{"model": "image diffusion model", "dataset": "stained colorectal tissue patches (NCT-CRC-HE-100K)", "train_examples": 45211, "image_size": 32, "grayscale": true, "horizontal_flip": true, "conditioning": "none", "arch": "dit", "objective": "v", "cond_dim": 256, "norm": "rmsnorm", "hidden_act": "squared_relu", "mlp_ratio": 3, "head_dim": 32, "fused_qkv": false, "qk_norm": false, "inner_norm": false, "moe": "top_k", "num_experts": 64, "moe_every": 2, "expert_mlp_ratio": 1, "experts_per_token": 1, "shared_expert": false, "patch_size": [4, 4], "layers": 6, "width": 256, "positions": "learned", "optimizer": "adamw", "learning_rate": 0.0016, "beta1": 0.9, "beta2": 0.999, "eps": 1e-10, "max_grad_norm": 1.0, "gradient_centralization": true, "cautious_weight_decay": true, "max_steps": 18500, "batch_size": 256, "epochs": 104.8, "lr_schedule": "step", "warmup_steps": 3700, "weight_decay": 0.05}
Rows from block 3 of a small image diffusion model, named by matrix and row number. Rows with one number within an expert belong to one neuron, the router's apart. Each number is 500 + 40 x the weight over its row's rms, rounded and kept within 0 to 999. All counts start at 0. Numbers have three digits each. After the name is the row's rms in percent of the matrix's.
Before each expert's rows are labels from the 100 images, of 14848 (inputs lightly noised), where the router gives the expert most weight on average: "strongest on" is what is common among them. Only what is clearly more common there than usual is listed. The data: stained colorectal tissue patches (NCT-CRC-HE-100K).
# router: router (model.blocks.3.mlp.router.weight, 64x256), inputs 128-255
# up: expert up (model.blocks.3.mlp.up, 64x256x256), inputs 128-255
# down: expert down (model.blocks.3.mlp.down, 64x256x256, transposed), outputs 128-255

# expert 30
strongest on: tissue: debris
router.30 079:514496443488526467534586524585574530549476483452514528528438544505435577512526501531464513490478460409476469468491522520512522477462553440504496529582551462492594506453524478476511475406381496488460469545497545480478550486531491457509496502517479528478505551448429527539526499462470503485488475496460532487467511477471518527525513540497431532567499537540526565462521489519520545517523
up.0 098:432472502570496510541500577491470546436480513524511527578551467522538553571495532498492508430512536491453518502484461534580492503493521527561542459494463475482448550584514459523435535589451479501520422449575511490486508548455568464488507466474476513483480490545463472469483478519501500510503558499523490514518531521452456526500489471490540483452453475497479544476508512471511428539484
down.0 101:479561436500509497476537509537507472537540513461535484497517551470438496474515493423529528486494520498449515507469503445487405522407559473466442433484478532474548535508499627530507515509505537507557491453513588455448529523495495506539486456472453540515514507425559486487442457474497540517401482515471480512511500531446563521485529531485508450478518528515573462518438474511590470573491
up.1 100:534515524498439549611418481468443442476486516436501489510464510555472548455517486523495488479505493520483461554424432476510460471515491462514499494549488532445530548527509483495415487480484450463450486504453477514456483484556557533511508554458454497525453442550493465530509524461537521465455569493588475567452517480459524568444379496448504490540434433500508551489568519488478446460604
down.1 103:487537425540467519512482527501575515500562459487494503464463464498546502538457534473594508480458496504502524508500546453467481547460534492482410447585497462492518541462475614525492599513536526526549478491509512479445493523547477541457472485547442504576493539419538521504452440442521558532475504443491523470497516533432516491509544482518527465453500558404473436491454486505533484563503
up.2 087:520463505493469551501518454505431440545527474507520475518510472450465476588467529484514493426491495514449470483448503502543560471564452514434515479531544523488477537483492522463527484534509532495471452530480416452427584464464533584527521469502471497505498521529490472492534547514499425454524520447554532503528533548550423489480501517537557489472495519480473515455436429485453426466547
down.2 091:505537386503479509479488525539464484484488485534503472519543536395505496516524541536556442465460512578500508486468496495508487507464525460488428471491462466453496572513468617544512526470546487489553466537469517439441511560508473549532559461553461452531459480400479505438453461545474525515454521505539507472431493568431582490511522506489467526496486530480497467557438494510574490589543
up.3 140:465540501554471500549462433440517470432491525566512535452550525462504498581489452497561546587507552553508533503500502560479465577492498550480437494473519571514533530462467511497496566550426495560409528579456540476472443529526495546535445510447510493589473450537468482499471492478483478443518485577557570508549561512453442517498460408475484528519489449461540496522448492448446506446463
down.3 119:527512501473549503557469499534499490539477571495518494411447463467544494496543486506545481558548449497495501542514519530513411488469499541516498468454528487488449517469521582505503480547479459459462468547485420443482497529503511503505489538559571453540460553457563474452512480478469456456534539516571410564544530529514401546493518482508508493512504532516505549552520500411533461452575
up.4 091:448460495485481544515486478438461538472502456586508471495532468472417448547403546534529491454490499562547505523485446524473508508485498510484557445528524543512466556526446519465481559495522538493454498449433461516509521447500535533417528448485500401498502533518462485453531473537493443493550503472494454461558515481438459517490542485484494510474523527564472513515551470476518446441519
down.4 089:443492465608472464478578489497508489500514415451477468429512468450504532464504590548488569484465580503535533538454520488535491485432475513525529467505460464454485465528509517486480524465519473513484475485471542464383548502462525496574493448561493501516525489504509467486534460512472482544554532490519511587505616465497555506441533501476532433524501557502490503514485544560487517540534
up.5 094:514445539585447461537485537544495505466517494457527512503544540513477542427545504457482470497476528429427397550541503498497470516484522473501583463571472464517489537533463503550456479596472412459496538455514472560535523566511517480552522449537515541452513429530456450423487594475588463477452550533549543573474510448499470546439471497445535526500468447498491509490540421465596457429489
down.5 095:484525397509475528481537511544436458475591483505474454497486546498479499478519487471577547441545542487444586458461457500466489518406518487477432456498474561457525561479480549457465511517535618485492483461554495531425556437552480528528490483555472538556465480448512509520422458516495545505461470426524472523462461538443538532497489504528491454480479553505518520507435512498486431535458
up.6 095:493476511437521571462514448451472509462466533495553558514488432502546542512517505548499500506560542478442521504499497489534429566449528499545538485469498458496444490469395542557469521487463462475521470487492424495437509506486530432507444602437512402520538498521471439351547525464518446474515537529481449528470522460504456488504496482467498432452446520432479461557525483464473422445480
down.6 095:535544519519538476515473430511466504520487552535514500612455491473545497614482536503489530532468500440476544500523550473518516501521507489515455531422489504470497459513574560540451504532562483515516489478507472466422540534434507531513486477494512520510440496549449463411574574521501428471504555524501466527519577402522504529505536600453540524442530477482522458417625544485492518447545
up.7 120:572458516548443468479511456486469492432485543542449509493440453521446521567483519527513469483557569474527466529426416496533480550483469529457496491497468465557463519562487539435528457454512428505524479514461525517471582472507538523497557448457422456503497514564487412493486459523510497544480527552486484521511515543524467535410454464498486517493531438502464522470455414469509562495503
down.7 104:476476503370525519565476543457495469509525435484523450465546535446460536407469560564564518533554575573512529531461519480514408468478531475490606512533495544488520486532543517535477534506474441562585494545423542503549491584550487421460506498525484455531556490441587504479540451507483517524519452517582499508547526510487517494524493497427509478483541473505487479517489524496512499566525
up.8 114:417472525406447550553498467464469480452438564463472514458490492535468531481517507501501535558520501515503479495477430571524499526426526602474448452491462525489509558547544531483429502478502498467480456552496515463441523482499488507515524458599462440561508543499472456520581504540526515516520516510513524466489427632413523544469466523531439499527488431537534553518483467459483494552423
down.8 112:522572541528460517493550458518482475545453564552509535554511470499561495476469504518505442535563520499522539458543540550473548439533525468476528489537500469453488530472533531452581516486493442498601487557470497532455510517436477491477429464539501578547498498505535515587513626512534477467518443511442586559534454557510464549506504518440506469462490494499474544512567519391569531574416
up.9 082:483487518508567458507476492421513561455541408566490482436493425516508454502469470547505525508526542476469523511460486504531487513580486535496566411453448538489500507481475548469476526519470443504509499499555429526521573531397513498476454589490577443517431449538473526434482536481519519446453520487493484548365464555423533584451498527481512489518534428517491542607469443451481455502530
down.9 092:478528446583525474487527487568527460495501483466534493502465498498455521453477497429541530487465564486475562480434505471543483563467532484488480482511453517518498575472465603488439500517528513513550442467498494469458571451555521541539489501479483536533478450433522486495468466500526489512410442483460459551473477500508540476471488509462511435503463598478498533445488575510522438566431
up.10 098:502478507539507524501426487523546480488572498546506500491467520519481506499518477533549567482515476533486529532523535410464520469487501441468530467426566547490558493511390503501475450535454553498495516465500463481506515513501463494518405559472554545498559490453472459513469420429524494482479471509386449569537444489556503475522533523471516491489496554467474511475491478579493541528554
down.10 090:490487516567529519507503521506480494529484458467524466557483466567506420477556477683457590464559440452527440528526532477493535476470446540480439511439479436550497514510561462544471503442433462542454477464507527470541452396468477527542413533512476522451520522466510473582512576505505487505517466529531537508409580465490479515393474507537495494518521468490514486488486459505457536491575
up.11 135:457506481629471506465462477489430482534479508567506518480544576577495482525432490486500466478536510521453458507492410488536516432511452518478486526423525507467542550524478510536521425513516549492470471505430470458434552484495576552498591512548402473506475478509484459518552557437533433457468502517450441512496556600564468505464493504507533489497506470478553481445483487519559448497526
down.11 114:534475423504485534456423453558506451487525466510482444507505543458494444436525494532527497496527517474527510480440493516527456553476569415507503479493503490548549534504511586507496478541543489508511504501460483454461528579566490490459506458446507533495476453454517518462480485530445493453492541482546472493454550544403474440531473518496482425470481589450510506532395528524487514563472

# expert 7
strongest on: tissue: smooth muscle; tissue: cancer-associated stroma
router.7 074:495504488456567470574495452496448467521545540522530491474415513484529554548423507477513474474569515439476481460521493385476466482441421498488448505534500513529457397505497466507538540518467476523621502479564468492485485476584462477533488526484501552423456540476536533495529461492454521536493478501456492509486588516529513487518511528537479551515493566543500470524533519575499565501456
up.0 102:473501542534516494539487533510460531549461549507527519484524500518399500488628444488515502436452523480522565470502499472483488504538462493502457519491533555463523516515515457489466515443509563520440444464471509552492567476441503579434498495452504473510521510495451509547471575503540526423486489473498578503449503445559447537461546471463530470502543502465457472482533524516517512464557
down.0 091:547563517533457486522507457469502487414502467545476525520499545497530538534507547456520520519464517526553560505481469472515522490445525461513630494527514552516473505493438505497420551464497594487478433444457523537440483462553529508409418499530535508553478420465403491480437537501511463476503496493462403524474419549490492510405475466567489438464453535498492495495495458473449460574492
up.1 067:523496517531476485498487503462453447508509481512546499464558462480445444526518461452492465493456511565529518486485502591542463471495487527425519490566499564460488551534517645502504522538525440469438521491505463498481488424507495487545544417558440453509531531431467496578538486487479512496508468490550474454528548469508455520492527456486560487479495536501516497468497471534439449430500
down.1 086:529457510489487494506477522592471523495451531424504466479470499557444514479518414543519470522493453479503467488486548545508529540568533431488475492539551508570559475498494549527529513580509451569525464538435541443496509502491492500509515470431516624494589543521407456479515498465513519520477514538464526490509524490596455471490495429509566478518530459467521450512576496502526515545503
up.2 060:464493498491514546524508482486500471542506500532529524501505492528506533439469526541446505466544538550500480495504502556592494547547519497476557402486528485488426504540532534446499482524519483536443504482441480493474585496479501455490507419471482484466494430444531478467512473524512433503585468534541526479468479501546454514451491530497543475499529510476482559542469388493472448462524
down.2 080:483470512561535544508453566544493516553502532486491567494502554516456491486514488505441444535524478516491464507541508570526538495551475463557510457554482531614521491547508527491519478463500465538543540551532589481471550471487459451486536438492528645499558496530513430491510562470464495524485497551444475559525487448528514484536547460494494543491551492471557425514469443526544504604504
up.3 102:504539528566495536587441477526470533544535513490526501535499484510391493514468500515418526472505532550463471472458523530541505543462462478444549494438514497515495465528524583494476493495516508506440529463444482501500530522496522577509531472529465447476475582500536449541549514456572487505499538460454477487616426501471476522561509478546504489509496541421548501408487400492542417459507
down.3 096:475445497452555521475476511476531490532550587537546443416446509503497547490499531590516520583420475452491465479557486580472510520582476512497559555473513452451485458513483526536457531481483449484497557597531473510549552479496543517533479526458542438483475485505523453487513470452475475499476443503439452551498501527552528546549449482537496443482452447475496516462525468512552500519502
up.4 089:505442542486536523485451547568421482505487526503450465513421512493452508490494503551472525509523495486438496548539453469474504516523545538429532453492437543417457577532497543490421412479502463477535514486584521479510464508535543498473529490507481439549511494496528505468450566478513543436462466489546517557537564526461500524435481560462508501528530446581533538509479514497558480444570
down.4 094:533464516558512585516483549540480465528457539443534503484500459495417528483534392546501396462528536530441549489438555542506485522521535487512463500540479493530477462505531484503572502512461450575520503573521559448488501530512499480557536451460543605547588484526489470502558606452508499490511485528441524547461586470582493458503549492489477465541559452527541393499525449502465513533528
up.5 131:549497499600461507520483480515484514534581516533518461518424524469511493564432503567508498465482573520443569537439480585456478469503407489473508491443540470463460513481549493501519501494509541488514480452384522452495557474497525560492512447547465457562512523460564515598473536511468498489439504496408455496559507623496498519536496514457499497562485519471548502480429520533562447436468
down.5 114:509518521454536473519498468487515512464558566511464533471487541536469469522461512605516367531517478567493471556504504435548508481532477594446530484492547436465520437486501463476455546506496510513409417444523495514488509481490501552431475572490476474455484486528477584518456541459568470502483475379471493532498463575478512555588485450519555562570470508465518497506515472530516481506512
up.6 114:519522611503435567456477537495481492438423518533518499505445495514530474464550461432472572565480554432494573562489454512514516519536498517507460460567510534478509557526499494521542491415519494435491445481486533482561430541475519523449529545481527398510535474476451502499481448516490520456531543512591501554539479496374442434490484542491503473541476522461518534548450504500549503479485
down.6 103:495413459502473489527443505544499556472435506547525529510527518509555495483545483608592527484435511475522515472489538477527436478492538508438503540509489505523467580552437516489491523507448559506545502477557550517488516495443438505457530506487449453557549535492438461512494490492499497451524425548535489453495496471461512486520471466488479528491571480497490459460507531503524533560446
up.7 102:486594462536470482462538543481467539555475496460481466482497532450484516503503456495491527485478539525476549436487536536573545502598483521459462462479509492472434471530528524506514490545460535493420447515445535488442434506530487571456510453463446500496470504528575454523572538421541484427558485488497493533629577596498499500513498534538503459559412582461565442439462481459454419524500
down.7 105:466443507503521440505465489502491526506543482529399440445467525558463501534481469640449459526527528457525476473525459520496492452506437531454500468494503560581556504431483574497462535541474469582455491491515453498532481506498508551415508434501456499471466522546492569447455483503539552531461488505435521455496508469512506466472561486524464470545456463449512531426540495512496508478514
up.8 074:514485542512481474458506508501506509455494512570442464514498457406488472472481537527541538497484528472508555453495458499543500533512569517474509552443516572502547559543508480492458504544430503510493490484568549500438502502486461504485423465466505361571498488458515494448484535505530534442499542480470445514452504615516466444498449481450488542517571453493438426555486530519533472594506
down.8 086:507451504504534510503449543470530490575536533457559479498501536465448478531488487542477435525471473487521477517469538482512557493546558509555514510466524454526489446479478452525524540526571521546548528540505537470411498478461492468493423534533450513526599455469432454472462529472474463518496549514397464568483555492519466531532476502522529460466508559475516447560489483488527500521462
up.9 117:552486571466529411453477532424549456492476448477506522431506476486432516539485504525531582501447495492533579560461496516514487594464504520452437512499491514525473539551468444494487540633424474539497492524543552562447527516455493499498444550429497566563496491491574479470465505430492512448491441497509445512504518496635531506477445489449546489486488491479532517496462549500524490519527
down.9 114:528521509492511491517461486467530547496521526522495504495486438452431464503510428531505535561401528480486500510497488495430537485535481486539579432508514501468573462532471514555520564528503491485568471447498512479561477496464517453511422549538467550506518437539441467478551519492558509488493447534402469451521491536529472537505472489483496468518479484455579477514466522498441590609532
up.10 097:505465540587474483446481445445425472498482509454521482551548438412486517602466523517436489493556531522514472510509452501518506506475491545452557499486478510524481538528433553506470520513514524469459497487438508472520486510449552571532502469508487449546519487559499528488473489567538495458443517551517417483510390511491481533432488454509441511464471471441541565506516495485545448479513
down.10 100:515453571470512590497490549583483515467493526439499502484480483511449505556556560507595458483452531481464536508452580537488483523459526451419564496534450521589472484491471551485529518545532481514538407527522538501448546494485523520475517422487519570558602448496467453511551498513517492511559512470467457567490537517514467493517503532548496524459498536469564467526495475521447462508444
up.11 058:507519485498479632517475506524483489571464522489469474509478422455466461463494491567440499511461541523524544474505449530541435431490520446497510460479471499502511493501482536492517474495471537495447520546436452517436542506523561453483450467470474535507575547450510421429480484502476491462501525532531423471467464515414489491529511485468535489503551560480534542500454493475550410489528
down.11 091:492458552513495562469466556565475503565521530474516485465508493554420499476502443505449463511451484507482519457508541543493522532576456451552494471525500474550509495483468488493530521520501463567550543527492539454503552486511506478553479466509516656533587492532490404526550555447476490473450485544464475557517494401565522499482540492500544480473571493464522426488516466491485497596499

# expert 0
strongest on: tissue: lymphocytes
router.0 123:526510489551429429467510545496551505495474415515492463520470476523478482482555507543426513493446515511578498422422532516465530494544479507500480428453526469514460472489508514524491460412482508478498507510512492519486569488446401520469541583521507434553506531505551522496562498509471536518458531442441532504455523465443430507529467487499501469500515521478453460486460525440495575511481
up.2 113:520471478477604543481408448471531484474531525494491467548435482428531449500510485560551542476518553470593537509545520514456520517511484447436542510474512618499453459433537461431491558478385484485514498548496458534598484510425487551510426563473593494531460491536533514441495514486538526486431529495502507543473408470518470531488460534499475457478485448495542503502581445502556527540515
down.2 110:481540531462483521506547442474527466521472479499546585496485510397554465525517513538447442533525556508495529521463502510472542544489497474516393501493520495510479474452501476435461430444429542494527528526536478500426489500493579511590504529519530537559521473534425533515422469505456491517563482449450524414486542509490490458434456512516489551499417513539455563495478574533595519436437
up.3 127:431451521560500513508470536534507540424490468537554517436462553598500478515500558530543505494442539556393510544514499549448507496513450466490524535480536538480565559462453458547487461507531540474566500443435498530542498518479499479551512481507494497511504508519486508557511540457445456525504533495463501480443518485486522470575571501499508501502539514509523565509478461571405492445501
down.3 115:522518546447568514492577492483546526365491480471412486507536509575453573520555495593535483465630513494600539445420529526512526487556481486462473461518493509497506537498439488539523461483531555456478488538480499542455536523460526516490492532524503465518476476452496499519462521477490497524477460423488505511455457411490495520577509467535480478503477480496509546459494557498498481498505
up.4 120:484485529548505480504499524488523518516497492458563471432492585467482510442536509470447532575470442475545514499468567465536530509541446491477503465606422520497574477486573486537471475485544448436524537441521510460493492569537494456459532556514560538495468453439520524467549512494566431516456440517496586561482458501498435558474422538532509461488528484529457561602507466526539555506502
down.4 114:527540585470542547425494475527496446469519467498537520571444544523528489461517529484500472520480537510511466502523561499569472562517554460537561577529414494474483469482545502493594513498461501424504436469475469492504427461502533470475480449498487543553553528499512498528524467510521516520423338525478443517490515465506454474503473501484462482496446520554483519548531551471433452520454
up.5 142:491449483582428513512496508520552567508513511520525476507486457481544501433536578476543465521480527517559609522588443532459533392514567549479478508546541560432505553448393479545467514503553566453561459432522506460510507432551489444503452501574544474546517536391440537494548490494476513526507488528496500463516501454479517432505568546514507435542507538527447470548455521459499487492476
down.5 139:499543518493453497459462485559513476531471495490558474462506445522496558505524517495473513466513493462519411493568499494406509487512433476443483507598513538480494480418529465453520447524444465449555549529490515497559432568453517434459473551623465554498546494507483460469520472518482498520512568481505429467563519439525535537427528511497557471523517464553512555644462493514482509487574
up.6 075:474511509407533518475460417619514472418544520526503509570423460466475523558431539551475463436517563510548499523519475565473513485560532482562444495502496509508474577477469558481520492444503473598503476546498492506541497550480531552460461448429498464518499494568530432471463506482508490506450453470531524484512539518489461508533473469472520495464446530495546509470487499503503441528482
down.6 081:536493415552457464521559517498475480486490508497437558534580486523435462492494479496511525468550472558488505474509464554496468504501541555511502448472538577475462474544429599392502469498510547478457466519543474517486532502424455463487512497487513476501469488454521548532518532512517508512504498468567565593470501504466580483509464449459510535533501526497456482473577554460524518511441
up.7 055:517493542539539498482538532498482530521439487480604522495452491497555502514468590509466470487513498537548544483538495498499522557506537479473435494541505530567537525482388616512476447562484495544520517464544512564406536500481473508491485470541483452477480495449524406478453445421508489511507495530608574460475500533536544455508487604470500408466520495477474452524534513524491489470577
down.7 086:508500438562514412509503537481455476488501526490482514544506529481443484484458489389508553467530497566496515439509444517495487532504511525523508433475569546490449476546465594477488507493521531516477503474514473487481550483459441472437505444520490502485439491464518523506497489534524506462495495515628524600505515509497520512493474433408524496555550541508478445479553441469534482536489
up.8 095:467467517526509559508491538461473503521518518503523515488451511511576511496445490448516530511528563483514483556515536455481434461467469491574476492464549521421500522512485385478513429498504538481515469566499483469511437455482463453545463553486556478424594476483466487503565563557494536549560466559429505528518511545442506436574532477473480447521541550459462468511439559555477499466466
down.8 106:490520519535505437545493472504504457489487537451472542530483479492512510639515504485521607450524491479453493447515503450456459496506488515464501561525556481520550556518523497481494417476513539519479507438537504478428489522520538440491486525507486460481521545488562508498533477436480557502458520480518480494537520473544447522470523492519430527457527497514468576501471425514503548526602
up.9 065:545481483455555470561505468529478531531493481562451538506444446476580481463518494432488474528559543517526468518492478442503501514504531524523497421494471514536537550458474595509454518490518423476510481562489489477529496531512517495479465485483502442542486521471491507464498487552550476525547549498528563595480491417553514490461506566500556493484508502485488514565507384519465478385538
down.9 077:506481416582452497528513537537518484537502537533439572556591528505466478517486479465502527488504480553441515521542463532495481524462516548515533498461520529474517442582511555508549495501507495504458508519469510488571492506427439499519561470434471482539419527520547526481510540514529484468495479508571516566503596548484544514515481508458515525515513563514492416491508459470483506569521
up.10 101:558512463507497549494505432540535470493531469519481486573508411496523489527510550511509451529503502428519569508521481501453529559525596499421487493567418489569399450483496455474490565504486456562481471487521512533549522566459503510453507506432561606501428502527520511430432436452494494536544483465552520503497492481504473548515463454555466522460466462487473480552552489476536566510490
down.10 097:507507492558469500507438482479570544483459588480477544442529475516507438426481532548521456471504518447491522565554503538430504528471564557489433492530515565505574483540456549509501505573505577501527560531492430507454508493507498562542515491397482409500442538491507542548431462477501489475550397475504518440476558522524478562551516533471511511503487466442503537504512539559479471493490
up.11 101:455488474485499558559503438541523446492523469506498575443535479567509523540431435483525464531501565474491538489513513476544561560489552491479463540531521518456494512532451598508455511487516495555435562569504472475462530545542574553491426508450505436550440532473486464473521513504569413437581536492514492458468453475546512524506537504496530509501460473449556512504518537555439432518520
down.11 095:510481424567479437502510525506444463496525509486467549521546513521402486495464488480516518464559447548461501458518462557502465507528547526483497468486528581477495502553447618468502508506548490512473473504509484479491545489467466478474530473441488460482441532501500518506544553512527502495498497495574573604521500490478531529511499474470526509502513523491489430481550481437514544533459
up.12 095:488454582508533523453439479526456543514536442578535530485570476489536411470430506567561464491508509540474529522511500593491475522531484478476480512494476484457518471472438451470448450639477449473478438459480526492532494522522562470446501415481468462526533464480450533483461510473506488520509470485420412534503513514513460494536512515446464433485496496488503524546504536519516460476453
down.12 096:479506416520566519494459535508514464453468507410500521514481512512422514498463475464576483517571531503476534494510537470469487488530510538494556484469523514462464475570463523517559466531479472468456469494471520433527535499440397492500548497498507521541410559492479506522528543468615515482446532512564519566548493445497417564557514445470510502486589519449511415548532407516457538513526
up.13 091:445568509487530439554450494433498492463497532585513497489457564566520522455526462470465478553462509533551512432549470500573526535422558520575504446453540479504489421455467506518548450481511535488491552468511502514485498504583528441480540492552538468449512519484465459568504525512511558458610478507451542455509446473450496465575576566561510522513451527488534518544532472535488457549415
down.13 094:514501425549449437573580513462522492513587456438504519496498464530496576609516532546508630481512464529554496459506511543507486482468540457467555455486471520476531532487494486488523414480541422492436417568433531509514474438516510478518459489480485537503526477506461382482504550494549519539447540518510400590544434560447489487499554533560486491453579458488472507491486440485498546456487

# expert 11
strongest on: tissue: adipose tissue
router.11 165:436511536573517506508563474467521478547495520534467445503528432511519498569456501562499539511552512550518536480448502503495508494453484532481504446485446514459509596580455535497479564534386462513487455516512495528441517488501578488502505511489545506561554490449526461478482443521506492515511538457592501454509498635498536496384507457513462511512525489515480487524513479473511489485515
up.1 094:547556545474508471549498488451393510484473468449473478454504523547555425489519497432520455501535454531504494502507453468542484473538534511524549444543540494532543437524495418483508478428484534483453498470525489487475607439554472452501514606475412535511499491486496464546560514506507505509524479515516513582510411437558471569553521561480477511541530464493447541473408537526503491426517
down.1 095:450514497403537494461513493527510465492501510470493467523437477544446450578535496506472443500465520470485453527472571486472478426521445512481449487492487565479551473498518559512557470578518459492529477518455493491487496532512482495470531464454478539534440518520541493489524439527482497499536508492501511425479531571536455550564509569549522513435492471515459524484488531508534488485523
up.2 108:482486524469417468503489626483509526513517526524535468464493508463532510498381528472441455493539532444577534475527514505483519511428528498491441489543509449510500523595485462470493510479484513468517539481542465459520438548530524532420531494500464548438554514491448450552467480480502529498541499458402442433562540574505566446543533547504510511477549480502515511503515544493382460509519
down.2 100:553491459573537524532475494546451487456479486480512573477466483474583548481544513527530502522496454558509513485496511474439432539449511550521533500574608485569511460513536501466531473463435450457532481552455573467481515477479467480486539538519520400483467558491517452555564474549424491514492492512528491568498502512586565414436545530521525499525478570504457522485528541468520466567508
up.3 106:511486546480429475441476581514479468539542507520444550520511502505389495449492528494445481467508505528536517586474502475552473518519512490529560475514494487493499582590499504502472485511476488459496509516507483458430355476513496505476543577477451557548540443505506468449497443447509547509545535500461434497505535512455540477512513514468516502495545455492467556537482480524566449565495
down.3 110:516522453485438513534503527608470473463506593502506520491492439510473501478516536425500507487569484491487509439499512503430542509440456504514553465541479481504481510488500543511497456538514474451457454547497479480544402506593456519476508516481511430523513484479536479507438517502438515550539540524537463522459419581441519520554551550510497509466527545537547483524525498523556466460487
up.4 125:534475496558534540484509467466544535504546493533524444510448465551374554515504474568522534543482476513472466494430514561460430488485438530539547467435513497490448515498471534420560446576496446483513542583410498529479605492554503422498433487501577514457485513506508465451505521516511464481558543477535529497452457530508440514541537438518451448512508523453497495563493512478527491492471
down.4 105:483508525540429498501497519479478517472502500536477595464503522490528545427508528508536542519561468547449512468504440541524495488504518487533522517496476441466514478508481441415539503403475507539493505543500569607572471516582495502564523433555519484507459484507456495484486585333476528488496489422527526473517479498481548465531515449530508533493492473500507494485495492478494503504443
up.5 077:537506425364541464646480463492521489501541456466504587490437511480513471500525501538437555495481524505526496467418526462565531513580504471524513568463484487480495528495553475533501453495457492529532516565523522500483512530463424513472519531532505561489461488490544485475546491479517465518468466487440505479451501466530516536521475585513544553514435479512464404543491517486506533558480
down.5 080:450531498417493504498508461593523508490416488471495506498471467550482419545470470551453506505474520474491427584507539469451510460476448564448521527501505535486509489458493476540529441546472420451528510475496473493524487494481508501481542561442523539495394531458467552506448477478471485507564521465454489418528474527480465568556500537523536527527448441510451579471496446515477494573537
up.6 107:450496480578443486473441479470530440447468465504512499472493511510569577533498506499497592500473487598555469472509573509525505456508462511552466512555535576511587493458474475488521464481538484498477537508518506464483533528515497466547501509507504486443479452516453479465515467411554553528462432508523438493566510444511431472494499603536517522521453474516544515474534484501499536514477
down.6 108:549489495487563532461528468489480525448420466487439443464516469531394500533536504507497423514485514496538506560470538533488469455426464492499497462484507550504533504508561556569483504549448497569451464497494525483441613452464501525558436431507465542496465507480458537519497470553509441537524488474404484423503483535475459627576443556573546529473490513489540470484484493466465523515520
up.7 109:497501509472535537578502505519462462452404552502491467570489475464457489509524518437474530516514537472496474502535512504503509525449542471475529553529476464479473484531466520479450505459553487485459491538538500450446481546467517506496504466573550478486577570508481444525583528551546506611587496469540546413523441480413474471497570468577469548452515544532385483502468464501555507525490
down.7 106:587448508551466456543524497508441500518575477498520522557568547552469514499536469539512521520439448498543507480521489577567488494568554481511471512517526513535472523486489491529399506397502515528487471545435460544508461488494480490478421547489508525530580489497463452512590499542537489476518513489453558572463491481421490409500500458484543534493506426520541541500527540519481540443482
up.8 108:492489525495511536509537489436517469502470445564536512526567500440555558557522512406456532533555513470530538456441513469572476546467500597540456477532499461510486498491493480492501496509533477471543563555518546449504476473500531474492496500528502443567539477515552522403513568522541547507464491490573513532496558514515517459436482568436456475540486516547537553525530551472559477542528
down.8 115:516498454543525508498498525527489505537537477515500501533587498527521582547502528522487617502473466543602447492498504474419535522530493442481481538481603567503463511492526570530484464591596564460512440513587447495492526568526521510462571541580478607502490520519517474416475433556514486529556528475515468478398551474472565469510469505548478524459487551493482518509388587471554560422444
up.9 079:505621481539500466476419478478504456485534476503485471471409556502547455486555471483487479508495527467526560521549517471522484427528529533508460483512574570459509407425499527498471480493496541468484569559497508510486426479522463544492477532445502493519481536549496483482571533515568509416468533506471490543473491444555435562465506537449545527541433526433561469428486510471542434450530
down.9 100:460484517447533522493523496505533478499530469444488440499454507573453462583544513561459482506479512485483456514484565486455482444472460530489485487494491512519533456485514556544533466523540461498508482490454523480489541503511516483462512414448489572515428556467515528520532444523454485503506502482474476404528541576541429565586475560522512540447463494509469548451498474505538509462546
up.10 072:506527494513497481536465500492458510459476438484484492431482588492466431476487556485506490464500489531502507566523502503508516407618489447499498479539488479489563512432490504510541452463537550508538519477516466477485446487493423420498503581508426463471491501511503491519511535494461440502460510540537478569473536428562465490507472543449517496553446487541519480480502516524447463471571
down.10 099:469492516427528512500543500525530481491523476451488434493446507562448465573538492529459470517469527509487451549502567487451499458489439545486494490489501535501528456496508536553526462531534467472489473489466518470472517491509529479454515426443485563522442552477496515495503443521464468506519503487497462416512550571521433564575475562554513534437481468503479543490498483513529507472569
up.11 116:459481545445494557479538547616441481482482510403483476587537487520479475507509521431447492514528516469548424601547480482434521466461465455476523523521449470454473503516541513553462548512480541478500472548538524493454459461390518507500509445562499465511587584434508459565568518495443496567576529476558508463563495504455468485536560482490475466462523560535451518532446463540549508493488
down.11 102:548482461484490502508543469505499499487515488458497487547526496471472556490461510530545488505428543474484567502491430529502462523600506492476533531577484500485463533541420475472448519474408448471522474527514458563489382482469505534567443471508505560543513445567533434501532501566520478550529484479528552600481497450458539420526457562510475480487488388514510495540575519473513511434502
up.12 048:479525522499525534515466506526447477500476494550508496493445554451443444523531485529516491447439484601572514527514561476543470510534446467552579491505520542488501535431535484482523502492513564537487525531477446518480513459513418480525482535543491500506494482518470463524574538430500464479452499526569482528480542392567474473527516538419564478552455476441485443449486485538434484439527
down.12 099:475499512431546521492515488541543483501525474458495434493427510564471461569516489526462474522458522470491445536515551494426491444453448572493500477477487564514556461483509544544534459552530465495515497506429506470477551493517511495468508403455495554509428549468496515510496434517486485492498496465493491416504556562524438566577504546546519515442469469492485544470507491512515498511547